config = dict(
    model='image inpainting model',
    dataset='capsule endoscopy frames (Kvasir-Capsule)',
    loss='l1',
    hidden_act='elu',
    warmup_steps=440,
)
Rows from block 7, named by matrix and row number. Rows with one number belong to one channel. Each number is 500 + 50 x the weight over its row's rms, rounded and kept within 0 to 999. All counts start at 0. Numbers have three digits each. After the name is the row's rms in percent of the matrix's.
# convs0: first 3x3 conv (model.decb.0.1.convs.0.weight, 96x96x3x3), inputs 0-11, a 3x3 kernel for each
# convs1: second 3x3 conv (model.decb.0.1.convs.1.weight, 96x96x3x3, transposed), outputs 0-11, a 3x3 kernel for each
convs0.31 077:526525533614529523569581554516562583512556552448486523533519541550489540525545558466442434466456448488468458537552576534552580537552570507517517519498475525490451429433425410397407452412421440421492452437454471466485567577554562560539534543526418442448491422474497523529516502528502507545524541566505496532511485507528482489
convs0.32 080:571600589565571559583554578487463544450477507477481517482541531475478485542497512483476512489490524499494495508535561502518537484488512510519521524550533523539483410404419417425445454469476535548552474448457487474519559551542526519511518502509463479480489473464510438512530539533552524539520489522520488521519504547509493504
convs0.33 115:458451445435480504480459473463503469491538497483523512491576569478580569437485488495500523507508522536552524497490456498492454496483451581595584593591579570584596568591610586608620558585603500543457497546439439463361485486478480480474491484471484505519492506548506482499528468470514481495495493523470499494490526494493517473
convs0.34 074:515525492508569526480479505506528506482479486517499443458514434441523445444440430523509508556586536571575518516463478481448468486470522576562512580557497560532485449481498461482470480495476417385346435432397447467459499485520475471521492483525507428436468454426482435455514511517513508516474482492532499451508508472506501468
convs0.35 074:484497491489551531466457472508524504481489491499478454448522463444529461427434433533524509548565529552556510500461475481450475498487533569543497571546500544522481511537547533547543548563558439435358453427388418439465490474501488474497498480509508434456483443425497450469503508515504510516461472493529492454510508470505501466
convs0.36 130:502375510528411550409546497519509509485418502466561547495500578437416537504577515405554395434552471519491511493488579529475512607543483501529509496590467426515459514482496406460524479498544501458537417524532504559544476517457480563515459566546411511507385459522427581462428487533444570523505524451427562461534562470533512446
convs0.37 130:542541434533481483491409528420551583388420495497449489469507544470470463493460486478443448503516453481470439596505450540487481459456556508508456515587515462545575519552521514576542429480571423527557470530466551515463542547534534595577518550532524484521396511480489420547523512500498528527437505523534516463472560476405497424
convs0.38 106:500538549466540528552441503471533569483484528523507489478556528484572493544524518533471490564444472503425444492436454440381444420371455487544488486574546476545549528567669562597638548547561429510524482502498499527519502492514503477460532500465540518473455537552503490595580525488572513514462470496543470402481478441448448411
convs0.39 090:468465421501421424525431458517477473489500480536483501512583557590602590572595547535534493529514503526515542537536555559512528575530555539499526546500506492452470458421401459490447464480492509525532604591576591568596499512494480510486498513507470417419412359370528364399535593564577606583595600585456462502436419473446440485
convs0.40 102:531452513433431490424468478466470472473450474506518497554549544486591580571520572500440452516471485510506522472513548491469474545481475446444479533522496547522526552433574486492633574545537466556540512562503457530510499509548503519514534515466557466573475401498583470616516512472541558482518493485525489388504422460478449478
convs0.41 096:497448496479509602491576560484545467387421425464548475555491482507563577455525506495503512580573535548544518419474493470508488478486461462533464498577482499495475471515555464536576516514490509462437492557452516549447570531524537503503531519501604535537513536592536564559439426428471501478480503482447531521510572545544571560
convs0.42 072:433460460407464468388438463535561555502530510526563542495480454489481454488465453524491472524508493529522496531532547504502514498492504489487461464472454483501498522542555531564573541561560481503485473497486459482431477477458487485458462468454612581537621601587553559562449466478439464481431449469495512514485516520474513502
convs0.43 130:548550568493519516535548550468426440487461469530499501512509508492498504494495511448464497426422447455448481464471476467461478503493495453461499393389429418406440500475452481446417481435408516485538504451502557500553560532537565531541581554561531548456485544444502535477509473476539506500506493476468487526468492540503517537
convs0.44 108:449491490532527507539554520469472470459473488498533519469522539557577590501527534513510544518482535549469513524537526506522529523536546516543497530570527534560515490519464495514488472500473533516477581550469534508414560560541559545548545549532487485504538527455516501389468464493464483527451487524500496499512496481571515498
convs0.45 073:476452442462459463438418422466484502451450480471462476560579536542600569496540533545508477553536515557547536484476492472461471497477488519515484530536510527537540502514534519538551517523512491497494481510508479483487486487468497499481483475463580538558540534552519493492520519524505526522477491512493448420437421418417418435
convs0.46 081:472478502461486494504505485474516517477523554504511548598579575590595586585576563554527501545516510536534536471479463475485462461467444430412423449441471438445496603600592606619614587589587528539496546530488526509503476490457485504469470476447491478522477501515459440447518505518521501503514492505492496493479491504479503510
convs0.47 076:483487472424446456429378382465481493448463499470482496583626580555628571534528519555498477537517513512522527481460479488463460503479467483464447485479488477509552572561557584579580560559555525530518498514518480475476471487451483504469469469434544508562509510548475429482518530551518515540496492529523482453474471476435469481
convs0.48 078:550557553497540507490525522485506475540538532532532512482420373470411368459384443546543515588585529554559501464441430489491466483500478508528494475522498459498474540567570525491508544527527496488451560540534496531526490480513459440487492485536513557508526571494477525466499454430473439407464453421478500488532567516542554506
convs0.49 115:514513541502564556490544558497472401545523509579571525435393383442468399441412448482520544506541564512523532455442453497505511523552554552565516537557518490504497486568568524509491546518494469491490554563503515547526511477510474435477505484523548526501502575515463553530522519477515500422474452423482513512492516498543512463
convs0.50 111:438494469393445452371425447475465502532507486572568503397383398388376388436418447499479500505472501516484517487497479499502481450444435511493480477460435498492465525517492488468453496464446540572536531525476510481442513484484499476490509497519482489522533557578546558570486481492480492494487494483438464477444452461445448454
convs0.51 126:509529514416498487469564532572630611470430461515515513443455476432614575510610555486477493526481434479463478497519532534524553546516574452446483497484461460473472482495470500470433431447441467490492401483481549519465589558536535515522497490499499487527429437520520513503486442407509578502533579489491523508544512401444420417
convs0.52 108:402365391426346391423346358474479499489527518504532526469400444440345419425394416512508529510516554501510544526515539526517530558549573513523522510535538487515499550550547563575577580584589462494510450482452460487419468462452481471467484481483466495488458452458483490490501524540479500549471507542469468524481487544507513537
convs0.53 086:477492475460437459466498512477484538505499566558580526501441404440387405470415440556541497575582537537558500439432452420435449432451441487501526470508522526528504452474486450424435472465421555486465519565519513525431485481519470463518490500557518521475481517519451540451543512504506502491475493495517552548534578577526549539
convs0.54 086:514496530527539576514515530561523466499491477473493489586583513556570530515503533536558518513492505529475525475457483462439481513504524492501448519535480499518494485446416490442408477451434583524458538483507496522610538497452554506443527476421556456431519454406452399462485540556498534521502509515524514464510494470484482493
convs0.55 114:524492484487401400495492461502488472597592558516506516477452449479461453486469466456468421438462424428444407438464464458476458453470448449448455485476483488494488472462469482498509447482488481457472473428450486495505561596601567590587517532528503500530484497547476466515504492489501494476524524480436445466415449460463495499
convs0.56 081:546579572560617596567598590520569578491524565446457494521569507538598530521545527516509481503521485476503477504502520495503526503512545487487468506493470484477464413446448439450450455460462539543545568559547525523553533526508524505479530486459507482490506504472532508510490486472503508498494496507492479470460483466448460442
convs0.57 101:438490492463520515471458479480435410533517457490493373447549488404426402492505464533502513496486511515462478481474503482460484506482489549600561527578535507559508492527514508552549523564544506422456484427499502476472471452459479460456461451453503498499539540586486527575494501499429452468466502485590567635565542600597540560
convs0.58 082:523539544560593588550613616457489519488509496486478488581593567578577569572588592535562555529565569537543552484497504483488488489478473406424421424434426420426439490475471487464450487456452595600594626622574602599545478468445499498469484486465468444455490496465453440440516529532500512512516535544494515502499531521489512496
convs0.59 085:520491486503514500502497493498515486489501495472482499594630607595624596599586560529528503525522504541517521503471464497467451500479470483479464493489492503521553455447448460446450454441460604612553597579537543523512455445442462473466451459457521480510531522500506459502536560557540549535541544553452438431440441440440443467
convs0.60 103:542486495573549493527481498498480553493471526490447477460491497416517481427393510503487465446456461493437482494469468495463450480461462405486474455585502433559518568536621517526600536540592526474486588500449499505419471471510478482483495487493627532536575626488590572496475475498466470464492489498530493440512515477476518503
convs0.61 090:539480460525442470506420478544512515543535534546515516574527498552488485586517539478463462481479477464468447508514517520539531508536536607628619568610591563603572500462460493456480514445450550499481546505515548529517457449486432417453444420447521527511548563550525543550475455482467451472501523542463497504505572573465549566
convs0.62 110:499512453576502476568512462454585460422594441456589464540422471599415535553500530498445472511468497488508524493531471479530461478508441500492525506524555534517567505539474476527502491478455498614397441643353466649339472520484465524482446510465552510489543456549492451541491495511511495527504496558437493561464499571426469538
convs0.63 139:530482458566494432487480447592604613462513560431480565539460472563473468537497471443465412478519413460501392500479522494495549503499524466442510468458523538524561458486519458493541499556556529538451507551445407583440502551502542587511519558490477482551565437582509463565511473437529458422524439420508522492483506475478499494
convs0.64 086:510461502501509487467467456532525470561525486640559511517482497527538507561493531416417444460463471463461475530515517518519505491512509490506500493517512523581599521547541497494491500451455567580524597541511586503499477460491471452475521485480511552487503635474493600441530494471535492440503474432485518489496560501491555512
convs0.65 106:589416465430439461453456430519450483501467437532496481473471524474559502568497511456506510462489508556471487442440501511467471542487441485528494544574511481537537540448522517467503569500522493504473515463435529445524518502518521527532522533546558452533453504434576492486407473448452482445490476467509528439507524480494497475
convs0.66 091:531463495513514492500512477544594477484488389466513414528505482521528449510517474435459530496494492470468498510486510540525533563564585594612583582590525549566516449476459401418388412426416404416441483431421510539458594544521575523494532503493512447466565485482573542546388425476405473497492534501391401444448472431445454430
convs0.67 086:489494532455429519464438512490531512470526507505547494451448501436409479448430427500495477509492493521479484494517528465462493468453490545540509511514486514508495470480476481527503485508486490532542498581562478507461475478481466475477492497489660603530555515504544500481453511501457505514449496503478487470485500490500495484
convs0.68 128:410431409478511460475503443469457460468503454448512457469562521500618562476552540499474511473435485474472490472447474429413439449426445450462459484478470498490500545533523540547555511537561523530479563557541530555492471469475476481479468472461472517455500547507465495451528518526500503536495529543466492520454489490480515498
convs0.69 097:480418443479558502416569562458487380456522397449511335526556535555638561551582581443471557388399501471453467401391408407406420439433425490531560478477492471448484476533524486498470477488459480465400540544480500502434496474482511493477529532513479402481456516544441508554480499463452467472442467495524531529488469482507493452
convs0.70 076:512523520567608549561605543512559520566623530583616514484519482526557462525489461439493472444505480471481435481481470510508503497498489574558554558532511551536523533590572518516496538536528514538475557539450509484427512505531504492496529528506466506588557606591569578574454467450433468469444481494442465464467492466483481453
convs0.71 084:516534509571603559545559510472540524465519517446472490546582540556611556528534522586549524588557521558526517452442444457458461468464474524507486542537520527531539562574557550533530522526550546555480575568502520516518497496488499498480483470453475468517469498488474459480508483486522491483513487489517492458519511457518501476
convs0.72 064:515481480483424453493455488470481517460470477457452440501458466487440447510468491508495484529537518525514479447461481452464469444439444509491489516513495512521511452425444478464475502484480487529547492512527534520519483518540487502518479482489502473459476458466453426434516514549521531564543560585459494486469534529457529520
convs0.73 074:458465472505520475481465443501508521511502534527467509573546499586586522570553562537494477521500482528520502441410410436409403436412439501503469496516489481520506477461467475461470475453473536481471584488495584496524485524556499521551496502502511508517495504473485453438506478503518487505503500524590578542570588545540571541
convs0.74 110:568523503519567496501572573527461433526494422590578479484509484516579534506529539503466565472402530559472530454452484423406436477439436525535504552549531540550553547576550581553510567550506475455472445453411465447427528482502506458479525506523519513538431525519472495509437416414463462475460465467498439477495427459537461453
convs0.75 097:436412409417406388397381362489446412471439421511483456447490479470521496434480444492525546491520553500535544575579587549549556554548556531543521570569552556568546554583580583594587554574565411425411429442366440402307532518512529495504519498498459492514456514541455502513519501500497498526476493514512521557530540568561577590
convs0.76 069:527536549525539554510528550506521526504530507503519476533521499499502489527516533529489503528483486535485479442456466439447463452453472499495474509516491481479455472462462445439454451452459488505487510501472531522525563568580554548554539527524464440423469458439501469465496465474498461478502469477550551545557568566567564561
convs0.77 098:452458482421437467444476491561565540567593597556590559503486486501514512505500485496471507517463487558528527469465480461450465467474467494492499476479492498489490470480483460489487477500488466482474456488465498496427466459474443460482464485505540545504487527504509562520511505522539521533519502508470428452452406435476441464
convs0.78 103:491462473489440475484480501508524534534542530556553539534498500516474494523510520565551556574561570562549558528520527531524528527517518443447469458456461485491491541537542555557551594602584445446414463467425473459427506539559518538549522534538472468441499498474537518489481481502463456479456448479468532534496582585472558563
convs0.79 107:427470495418460471434452494492448451508456452507487480375404397387407399451436424511538555529547553533528534584560540553538525515516519442432436469452465468454447563582604576586600564575591469492467456445441423422452454449479430414457453436464460541561480541551458526537483493517481475495487450456511522546523518531530501515
convs0.80 120:507579552484438448561450443503485495493481477445490473509571505501448473550485481507501512483479519506493520504533537542575575553561536560564529527527512520514485413435383416414360408423359499428453383450530440510466559534507544491483510475487496556485490381464599587599575542507542473451486449474509507574501500596478459551
convs0.81 110:441438450427380422445416440549508499570550524594582557427375394409335375406372372476495502488498507502504508587572576571541550578557571497509504507533531498516497554543537577581573581581575463455482445438434469447420462463471467470483473487498508504500489475485499508512474509522458500530473509520470469509474473507517501514
convs0.82 091:457491423462562461437542470475545503484553498509592488479530531507609537516531514516497526516459492544485515463432432456407408469406384398403381366365380421407411573588516539533462555571505480553489558592464524556451470451444462469458465476477464519482454565543409501493524488489551509505540498518581597565584589570619588554
convs0.83 084:502521534490523528503528528478527522529529526540543488398422430363394416401371431516494506502481481528498505422446459419432453441448455526504525534497515549510504458442437442405397439415392478521439491517443496481468554555550554556544529535530541516532560519549589539563496495476477491464471484470510533525483511524494482481
convs0.84 073:591571566610592577582590587487483485491474471499462461474470469491471465502485521498477476490472470467444432486471486479458473474456462500516530520535535525525513477469476468462486483486493492473450533479454463461480530548541534539529542534527493504518500499526552537570491456458491467476490488514513497490498502485479487467
convs0.85 084:596568581605573582577548544518576563478513564467454504527532540533539515532511500484446436469444414452422399557545558526526549501505542473455480471444448498469470529515542523515534524515514531544496596540478494479467529531520547539523555541518460408462454459471491467508505493474489485471493486476564553481541560504491534498
convs0.86 108:531514555511472490510444450499515532443442509465445511464469493476466480492466469486448406484478421454453426550543539544554559533534555445419448441395418438412442520547574533556572530538544438461476497473482465459517566579581585591578589572551401345442369370435446439514513511476516496451490461431573518454525506473486506495
convs0.87 073:563535540575517524537534532508505487510481460511468462463433441457414428459461496475451452466440421447414399517478496512471482520485497506553571534578572528549529486482497472463498493487506478445434509443431462453458551557556550544537544541530518504500522482494594552577496464480474477498506526540499486483510492458509487453
convs0.88 122:453475425483540478462545474549527534558546532539534511477520482518588496492511460473505525497503499527512501548521523518465471499453458426384388404350358452400395572562527553551522541560529524585531603606520553550482477465460477484478463479477407489464452532503415484446475482491479513532501527541475501521481510524522542545
convs0.89 091:547531532558531550538514528526543529517523515538508509488472465468457448444429463488448440482430408452390378499475488493469483504486499557564572587600595587592572581574588571561587571574587478469441501467427449440446538557552552562546554549529541525530525498507576529542467428439452438453460463476513500471511515484494495465
convs0.90 125:565514489557469527526559508485539493449609505434494407497468556533500612400495506465534445441517427501548431472469495466483491499498475440448445517536496543484412481510436477518469503534501451511503467595409556535509472533462443528470426534488451517525349462520456531556547544511500554529509544546467520494479465445499509426
convs0.91 074:544523505535503471521504480450431414448423408414425404445495478434466450417445443490522494508559503491521475592552547571531537574556570522528500521524476506513480415433413432435414433451449522514505519516511517522515488472500470452488484473509516524557492482506478487500496511515487501498466476477440451434450470460464475460
convs1.31 081:506500513505493514505509508408477481475486486481555522474470483488474471498487477500536562541569576554530542528531524514523524517525523496513517496507512492498501501507502520521508515522517560525506539517507544534519485521510508534545517566536527537552526534567539560566470480524430418533488505515531526513540530515535522520
convs1.32 076:478502514497519512489515513428448409460518473405494422524543524535534525505516523530542533551545559489510548550547559544544546557549543409497489473558552419494467483489446492472426449426430534525518487487483505487520487523549476514483480480470543558588563583579534506531458456500481465509495508514529507496512504509495512531
convs1.33 113:498510538485500539501501537598597612542536605591541567484471488466455489470462494425430437357375463352389471442438433445439426442440428451400410381325405454408449426423462395397460401403446529537525544518511533523512527507572515460528557516563462482490439440461439437461443538478511600510507558516477481481483490495494504505
convs1.34 077:428434445449457447450468474460413375526491473445520538471473468457435437460431424461470396449468409397469472476456459470465462469466465487453395436436430442462494550568608563567591576572590478528572500516549489492486534498563587509517596529518507472486498463475518484497428428465452485458478437476456454477447446458474457471
convs1.35 078:437443451461456458469473473450430391516489487495515547475471470452427445451429439419424403420427400404424429459446453463457453458461462483446427444430434467458464556571590568558576571559583453489494472474486454463467558531561571514539590538546488478477484467459498468471428446449457499471496467471444437456433430451454452467
convs1.36 147:505569549558540540539509484473328657599395498626497615445439460403461516437515559532496426501499498505488414509520512534538522515519518504463486504458473533502496514478529497443520483480491564484517565502537522487513504550512510547550487510540504528438523524465477515499455509438504556398473452447507517497519524505509531467
convs1.37 153:582534493555562537471546592604518439517546578421534589466537583441461520501465467484489450544490429515486479509510504524531511521523511531462384483488486439498545531452407500506490455499503534492535501472503541467462538528569507522523503544518467464471473515462463509501452381447459613459446504601511507456524519480506499489
convs1.38 120:522486531545531537564570586589362375600410524472525508510527560443433505460427477524479490513522458552536465477465474483484475458465472487473453506526494549562531461433442462440408483454460531569606539539580544560575504454570467383458502480468484437436503474431498502478366417447572674556516555503487491524485495509499512509
convs1.39 095:500538530499549534494530524538624532430522439446482435468459455482479466472471465428439532448502622503592621476479482463463463466464468468482488498533530494516528453493483494535518498503488496516521471503511479460514466453420457499426424402452567546582572540590583539602510444507396343457417417466518507512487479482485484494
convs1.40 113:424486498515508469523528466585315474558555549467651478462448447420413452431424460542533480489582499492589499472481488478495487466479483440451451498516444506539422475484457502434417481453458483507496507520545479532533455502569474445486517445430499467489500461436504452457433451480542676467504476385466453456448444443444436429
convs1.41 106:433419437460448446456471439507473527502558445539597524417445499418447486442453454432450473499520492511496468513509486504504490503511507463459447497524460478496465575574591601615611578604595561573571502526573528562514377421540389403515455492538512509484501485459503535475554584487639653405519536538500511524519501495517494502
convs1.42 065:577558561586557562595580576515463450477474497417464497530535519539547528535528520422396367376399391382418419497503500501508504499502507484498478481526507486521514572576573574590584565588591528545582549556562529536538539560574530554575566593586413415420405413418406425426556494507584537561563526572524502501504496505493493489
convs1.43 121:485479454478475461470477469532567438553598565430534552503497491482473471480480479485540538526625569528575507522524534512516526514516524469563554548677615467534513542569536576593532537527509475469507467419466488436453479471460461426427448438431518516472567606557478542532433445467417486485463496491552557544576565538542526499
convs1.44 118:461408409446404422436415438512542460576572533528575534438453487430452495435461497493458481487403401484435440459452445460444430460442433448385400449394390451423422497475487472457460433436433502506484505491465483471447535484480560503493571555529493489482472469460483509510479544506534607549493526494494496491524521496515497475
convs1.45 067:512502496545529510543525518518486451556538511527527509445464478418397431431388404386418433412421419473478413470457454469477467459476478479472473488471462521513481523530541551550546572558544531540569554585588551580593522489540517464482522490507457415405453416401450419398493526461547634525536553519461460457465467461485483483
convs1.46 066:535506506529503502537513521550560496505587501474507466509509504491481495496486483529515527518530526544582518470489493476501501461488493528547525551601564556598544470462458487473470483485481535553556540567573539550588464444504421410474421425526501457448514461440491432427460495441482573488411467436467467478459465473468475485
convs1.47 065:533521524557546510544528520566555521576594571556505462480499491440427459426403430418454426426391403429427420467462476475490479468488491493511477518507496519520476528504498515476481521497501534527574547564587567585650511473534467413425493456506510470453514455424491415402454463442533631539497553538538520534509517531537544562
convs1.48 075:447440465455446454473446433468433542510433504559490521422417432421402414422409418526546550517520541500476520470460455459455453464457465540504554517450515549522567504477517496479526530515534481514522502533531485505531492444461454418439469461483546566536540536502536533504460495444468527474446461430404406427399392417409398416
convs1.49 108:419408463433403451471435435448397540517437518607515525454435444455452464463473479519485478496444467492435493483484474479476467466461464484401447453344416513487498482474559485505600550580617516563570553595603506561571510483530481477537485521550501500474489482436501507480519536484528545457544462457456459471464473476453455452
convs1.50 111:570544556549520547557546563580461454468424472467523560489497493503532522487511503498463439493587527476534484473468460473464467476468465514534515512597566480538524538538500555546512505509517511521576498496564522520555520535556492490532542538552490479488475482483460483501525512489546554494542549548508491477500488481483474478
convs1.51 162:530509504512497499463447462512507500459443479558500577351315392341324386429425437540541516532544487510529430497500484510511504506509524536542531512511486510517502493462498485457498474471493523498500492479538504551517477447516476460548511517626513492469513482497492506488502513476506519462486394502493510509507533526498498508
convs1.52 103:546537526532544552498521534483554453504570505513555511500518502547575540525541522538500504508445482463408464488495496500501507516515510499478478487471481471447466492515510489524523476497501518597511552628518537569450484553473500576509495548470504523516518532497509501483592484503505380465518471533489478463486469463470456444
convs1.53 079:489485510504496516519507497367489514582495463547481459487532540508535519509505479477462463448444482455483521505483477494480473490486484520497513527512508579575549450443504422434511510511533482500539491527569491523553396447437425428416464468443524557514506504490503496464486496432522488442495500511489477475465448471469467490
convs1.54 078:478501520515422435525436413478564495623614473601579600492482468455426445450433454459505438485510451475492431470473474477493482474486488481467468484463438513502438510508518508487523488507547517517479560539504537499517513532520533474486549508567511519498531505461518488455414372368404521459415463480471460473474472491493505499
convs1.55 103:548554520560579541519527512591607609527561598492478508548560555551545534549548536504523565503516573535558558536543556529544558533549561469536542521571558479523506509497449530477440515477467488518591468474529531521585485435439477440408441420409535569559561574563523540522519587551550593564557535514563551556536522546553538581
convs1.56 061:542541543569582563568586575479467410512504506468491475464473497457435472482458463482451448485458502479478527547538531547543529535536529427457468486516540488528528463456479454432464474459484567538570516500558504511587465411465486427435519487515512491485528518497517501490445454427488549478426484457539542565531547570548558573
convs1.57 097:540548531567571532581579536511503402511495456482463463484505482482498488475488492448440382473499431470476419455443469449440457461450462475497470487525510469493481476494475479509480481495488506514549534551562526520515534499520493448471530482469402358344432424409421427400489537490550525494583520479521500505506474490502480506
convs1.58 071:541503532527466501552498510562524459573566467556661532480483494475465491478457464524497502529546524559539571476491481485513498467493484498501488532560536555575560408427420404405408407445467614601592622599585594572566482463491460434503519472513509454466509469467529486471485527470480593547410490469460457461456460474458463470
convs1.59 068:496493507489468465498468463606618546625623554550579589457440443441417438435423441514508455461449426476496478468477475482503494468487486473479456469463450480486479470487482444451460434464488521539513576567536534511527529498527510471488508469501518478459504462437490457437476489445473581527429499457488480500490498512489505502
convs1.60 112:530486496525510524515489521573363443481403522503436515455457478455441460476463454497473504438547556379486504526517521524530524521525531468446476451507549458456490507488484481445461440435468520484529533416476556456506546455517622480525653520576483532489473538493479531523435547479433676533419491460432432460419434467439457483
convs1.61 085:541522493563544508536535524500530480533569510478569526525532517544529501529517493432507468480531445445527462494494489503515508502509503488468417476481423445482461522490519526482497530503534501569627568617660590560597489485494475436484519444500513523527499512494489508494515530458585667556541627570505489485502502512506513520
convs1.62 116:580534578591537583579553582538533424604599417560678475567524499572513485578530495434469521518531564518492555506543551508549561508540552526510472561564489524546509438436453489478463488514486502666589507671588547656609421415409406400430424387445483423504490430501475425497512491484604561545493539454520537534530551553558580567
convs1.63 141:510536556534550589514542565351606440400597437396571456510486442546442388527436413491506508526486520508482504469495483469520511486519509532514511530489496508495496494525479495502445485484456470548495506569475500554474505560463492529437466518467605531518596527498632510487483484493453524571427578525544495477542492488533504490
convs1.64 092:498444466481434449496453480554496488504529539431497516469466486456454476470469467539539527526542485533549459505511493518534514495511505478447462505494478492496463471447504468461520490511553495505563540548611517521584511441513491440521516469554553571531515544496506533502548557454545634493499499454464451468466468488462465467
convs1.65 126:489490513528487499523473485521496545440522590481558587477424369454409401451449452477519492502580531482533542480501510482517507488501501505500487500510518467499520542511500538503515474485524518510552534477526533498524506422477466387471486441509439443444469480427487486487471546498485760575494560513496490483497491471502483466
convs1.66 080:469480455454491469437451459565574473395496565562530593491467478501489479513513501510534547474556548461488451527534528545542543535536531469515486413454472429410430587592577562610594565603589502519505526502484550533477532470472550497527561510523534502523541531573568571582515487483521484579519428551527555543578600567551543510
convs1.67 084:588611602601615614607619605496469489451448442417453447580585571592605591569580570438416470399405440474470476537542543548554552549551551506487498475472472515526519473479464493512491497504471550584556582639589530559538493518507489553568485506519449426440422414417446452451538494494549478492525527539496514517509528524490505500
convs1.68 126:471446473466437469509480501505421503515415548558519626462449463443428449467457473536510491472545500471542511419423419422424416406411406521483508518504527541507545474422464444393445443419470494467481474404484488467494515480518531444527550519564486497477486459443494483461366509514453572565488530536436454447449472460470482460
convs1.69 100:460466467465467471484482480464593525580551479605532476461445474449428460495477496589492533583470469592544518531535527529534522512512506525487481495426441544522516465495475456501489465493485512475461512475475488487510454424462449416469480457497558486502536472491553522541470521549463546590487479518495506474522527461465470442
convs1.70 072:458432451433397422474444464455447503513535513561524465510479480483453477480468490550552569565529511524535558512526532531539531523523519524481466511431451506475498561577612536560612539581625526537474542559518519508519527506522461449518539473544550519527535497478564537535511488531493564588525535547523545534558603554524550520
convs1.71 086:455414436422373396452403428551521458540543507593578572436411426413385410422403417506509504485473477464498489462469467475482481466478477508483492489458467510495509607590606582551578574580606526509463530495481511485489498457508490453508513478554520499489523472446521475455475510459502579518469514503421424467435453486465475492
convs1.72 057:544562558580599562566572554587532551467513570456489506540552511550543503526520489457477465496506528534564504499497513493509515499510523520555513542551530507527490538477427526464438510459468512501589503501581532547628412421464420427412425417416502503485521530511511508507432472486451531511472490488524493498507490505522529555
convs1.73 064:527491470512501481503506509571550518531517609460557613549546529533496484534497464451443452479454439527506448506508518510529531492517530484479496471487533489523548542537542559528526562545558526498570523501555545511577500417460518433404534474464519510497515515490533518505443522519442648598459544507472465487455459479488497516
convs1.74 125:458469457468477472468483482492641549609629555542533454476462472461449462479474487553520542543426485572516529488483482484475472479470465475422459468368415494448451441487497469517522476483461535548550557562544515521544469446468453414443454436467536522514547538514508528509447474486413494505439480501537522490565540485507489468
convs1.75 090:465461457471471467459461460550543557565582593564551502504502497516522518518517513429421414414352333405376332473473467465462465459462462425387381401357358433408395486488537472482530468477497509537513537555522507518483492461482517465468548504496492505504485503497498521518606617573651629558566553572525522509530526505536521504
convs1.76 062:539530537537534527533536526461498465481560516463585537525517512520508508516502496487487520502518550504524538542538541542537534539543547457493487494543532473513503527482479506446468489449489479488498432426473447471501477472531523475499553517526507519527517520524524509521413466451459518476427474488473472478465474494471498523
convs1.77 088:533525534552527538562547549419478475437482467336394431528528522536554539522539529583492569513415529565452531503506495511506502500499498574520558513449485552492532504535564542599605562608576501553566534578567514555523425475444471540504479529476515496473497491467478491484541457494534406459503399477525519515520503495507485481
convs1.78 101:558560555557568568527541541462502579428446510443457445537541535555557551554559547532527540516529537530539547499516517517528528524533530536552568550571572565577569479460473446428456461453482525531552497497552491508550425443425409452443405449455509535555492501527511497516498514509509503495498483460568554549548536543539534555
convs1.79 096:473465463457457471445454472499379369526440480495471507445427400485488460476488469534521470461521470386470452460461467453448455455450453445450443458508499466496501528541562491490514481477509478509528468481523476481492545554548553550570559578577476488478473481471461460456575518550570520531517493546471472476461464472455467469
convs1.80 134:464484509489524510485508479446494494487558470538540396440441438406382377385331356523555514575565522529498520432421432445437445456454451496523483504513495489488496513513523514529519504499486437499513455484468464467441522565567517544565548548518504509500526555542513517508495483450523442494495514514481467448475453445466456452
convs1.81 089:529547554553570583555581581390401387423432432402425452487502470532558505501516480482442447431409447410385446481486489495488498507508506486471468487482474473460475467486504495518522491498495525603567560637588555599505501573481532618534521572493460485478485511483481487473545447490454304417485420514475475468473463467470461463
convs1.82 097:501450512472421505530475524541417496534406492555483545430402425406388407424417430569465496543522503552512549454458458454458453438445446566530557560561570581553588481474492464452481464479507516517531492432504494481503453458519457457542473522579511516529489478468525511512434405442436496471472422449440440422433435423434438416
convs1.83 078:487487512509501516540532535367357494404358476511507538489502522460478516484482514540554551546558548522529517553550544554547536553551545516530551510519533545534528507505526492475517499489520499512521476482535493539593431476551444468561507529576510526517507497502506485481432419394507515442535565530512507523506511526519535534
convs1.84 060:489464485479449464483463475482447481484429483496535515498495494499462460500482471528551568549570586542538571525526537525527533532529538465491487466474473455480485542510501527472481510484519538521518554512515551531539448440470458415459478457469506511536508508529506501517431444469438510521480512497457451466466467492482493512
convs1.85 066:528534500551570518512537505513459490486475450475484446470493536454419487490463469552560532523531560540544560524526533529551541531551559531549539542542544520522511458447451437394424451422436513492527512491514534550574430399463401374407414410438533524540552513520547502494479466492532580530492498488534537549534538549548551566
convs1.86 090:527547527570595541532560533493449451489467448479493474439463483411392445430414434497492459497517521487508501504501515515533520523538538484501493519521516497503489444424417435402401455425428541551577530538561536558591446425469432401429452440469521520502536518496539507486490487509542583543531525487553547556539539554557558571
convs1.87 059:484468471474440464469450459482447455492396481535557564482471485490473467505492480483503544489527532479461474515514524512519526527524534473480481428424427432431458592564551570523534555527557510478461547482479541488474510480468529478525556528528514523553511523548515536532465474496430469536508511511468465465478473493475480499
convs1.88 126:460424457448418461487462489603477477491445497508495536419410405422425420417422412512484511465498518493524539425436433426437435416427429528533524534550524540542532493463466468434437462446460512496528501454507513494524508473491511481501529520532476473511442408437489471510448423490462488505467448490453438441437437442436443431
convs1.89 070:539516517534500505525508507486433409480448493472544555564556572545504534563536537478546554516591563485517506513512513509522519513522530450484463436460450431450451572543529554493496524498528495467480509451468536496498519450489501407464540490521506515537497491516501503513439487506497618594538604576466469485470473500487496512
convs1.90 123:514538531533509569540515550400397509572459461691554514499510515470472514498478504485470445536536496537450477458473480465480473465473478523493487545523530512470510474500502496501515480496499534546517512488447553575483478578533443493520455538528473450433554528540473480518420430477479458520491482447459516493451499460493509470
convs1.91 072:383390394401402398394381386592526480571508501504489510410420429401415423399409416475488480442453475457457497479464460482469460483474469449413412419367370442410413532539549547560556553556539485488500505507513464474491427419426481470468470451435556531504540520501536522509526516483493472448488448437471470474460460459462462454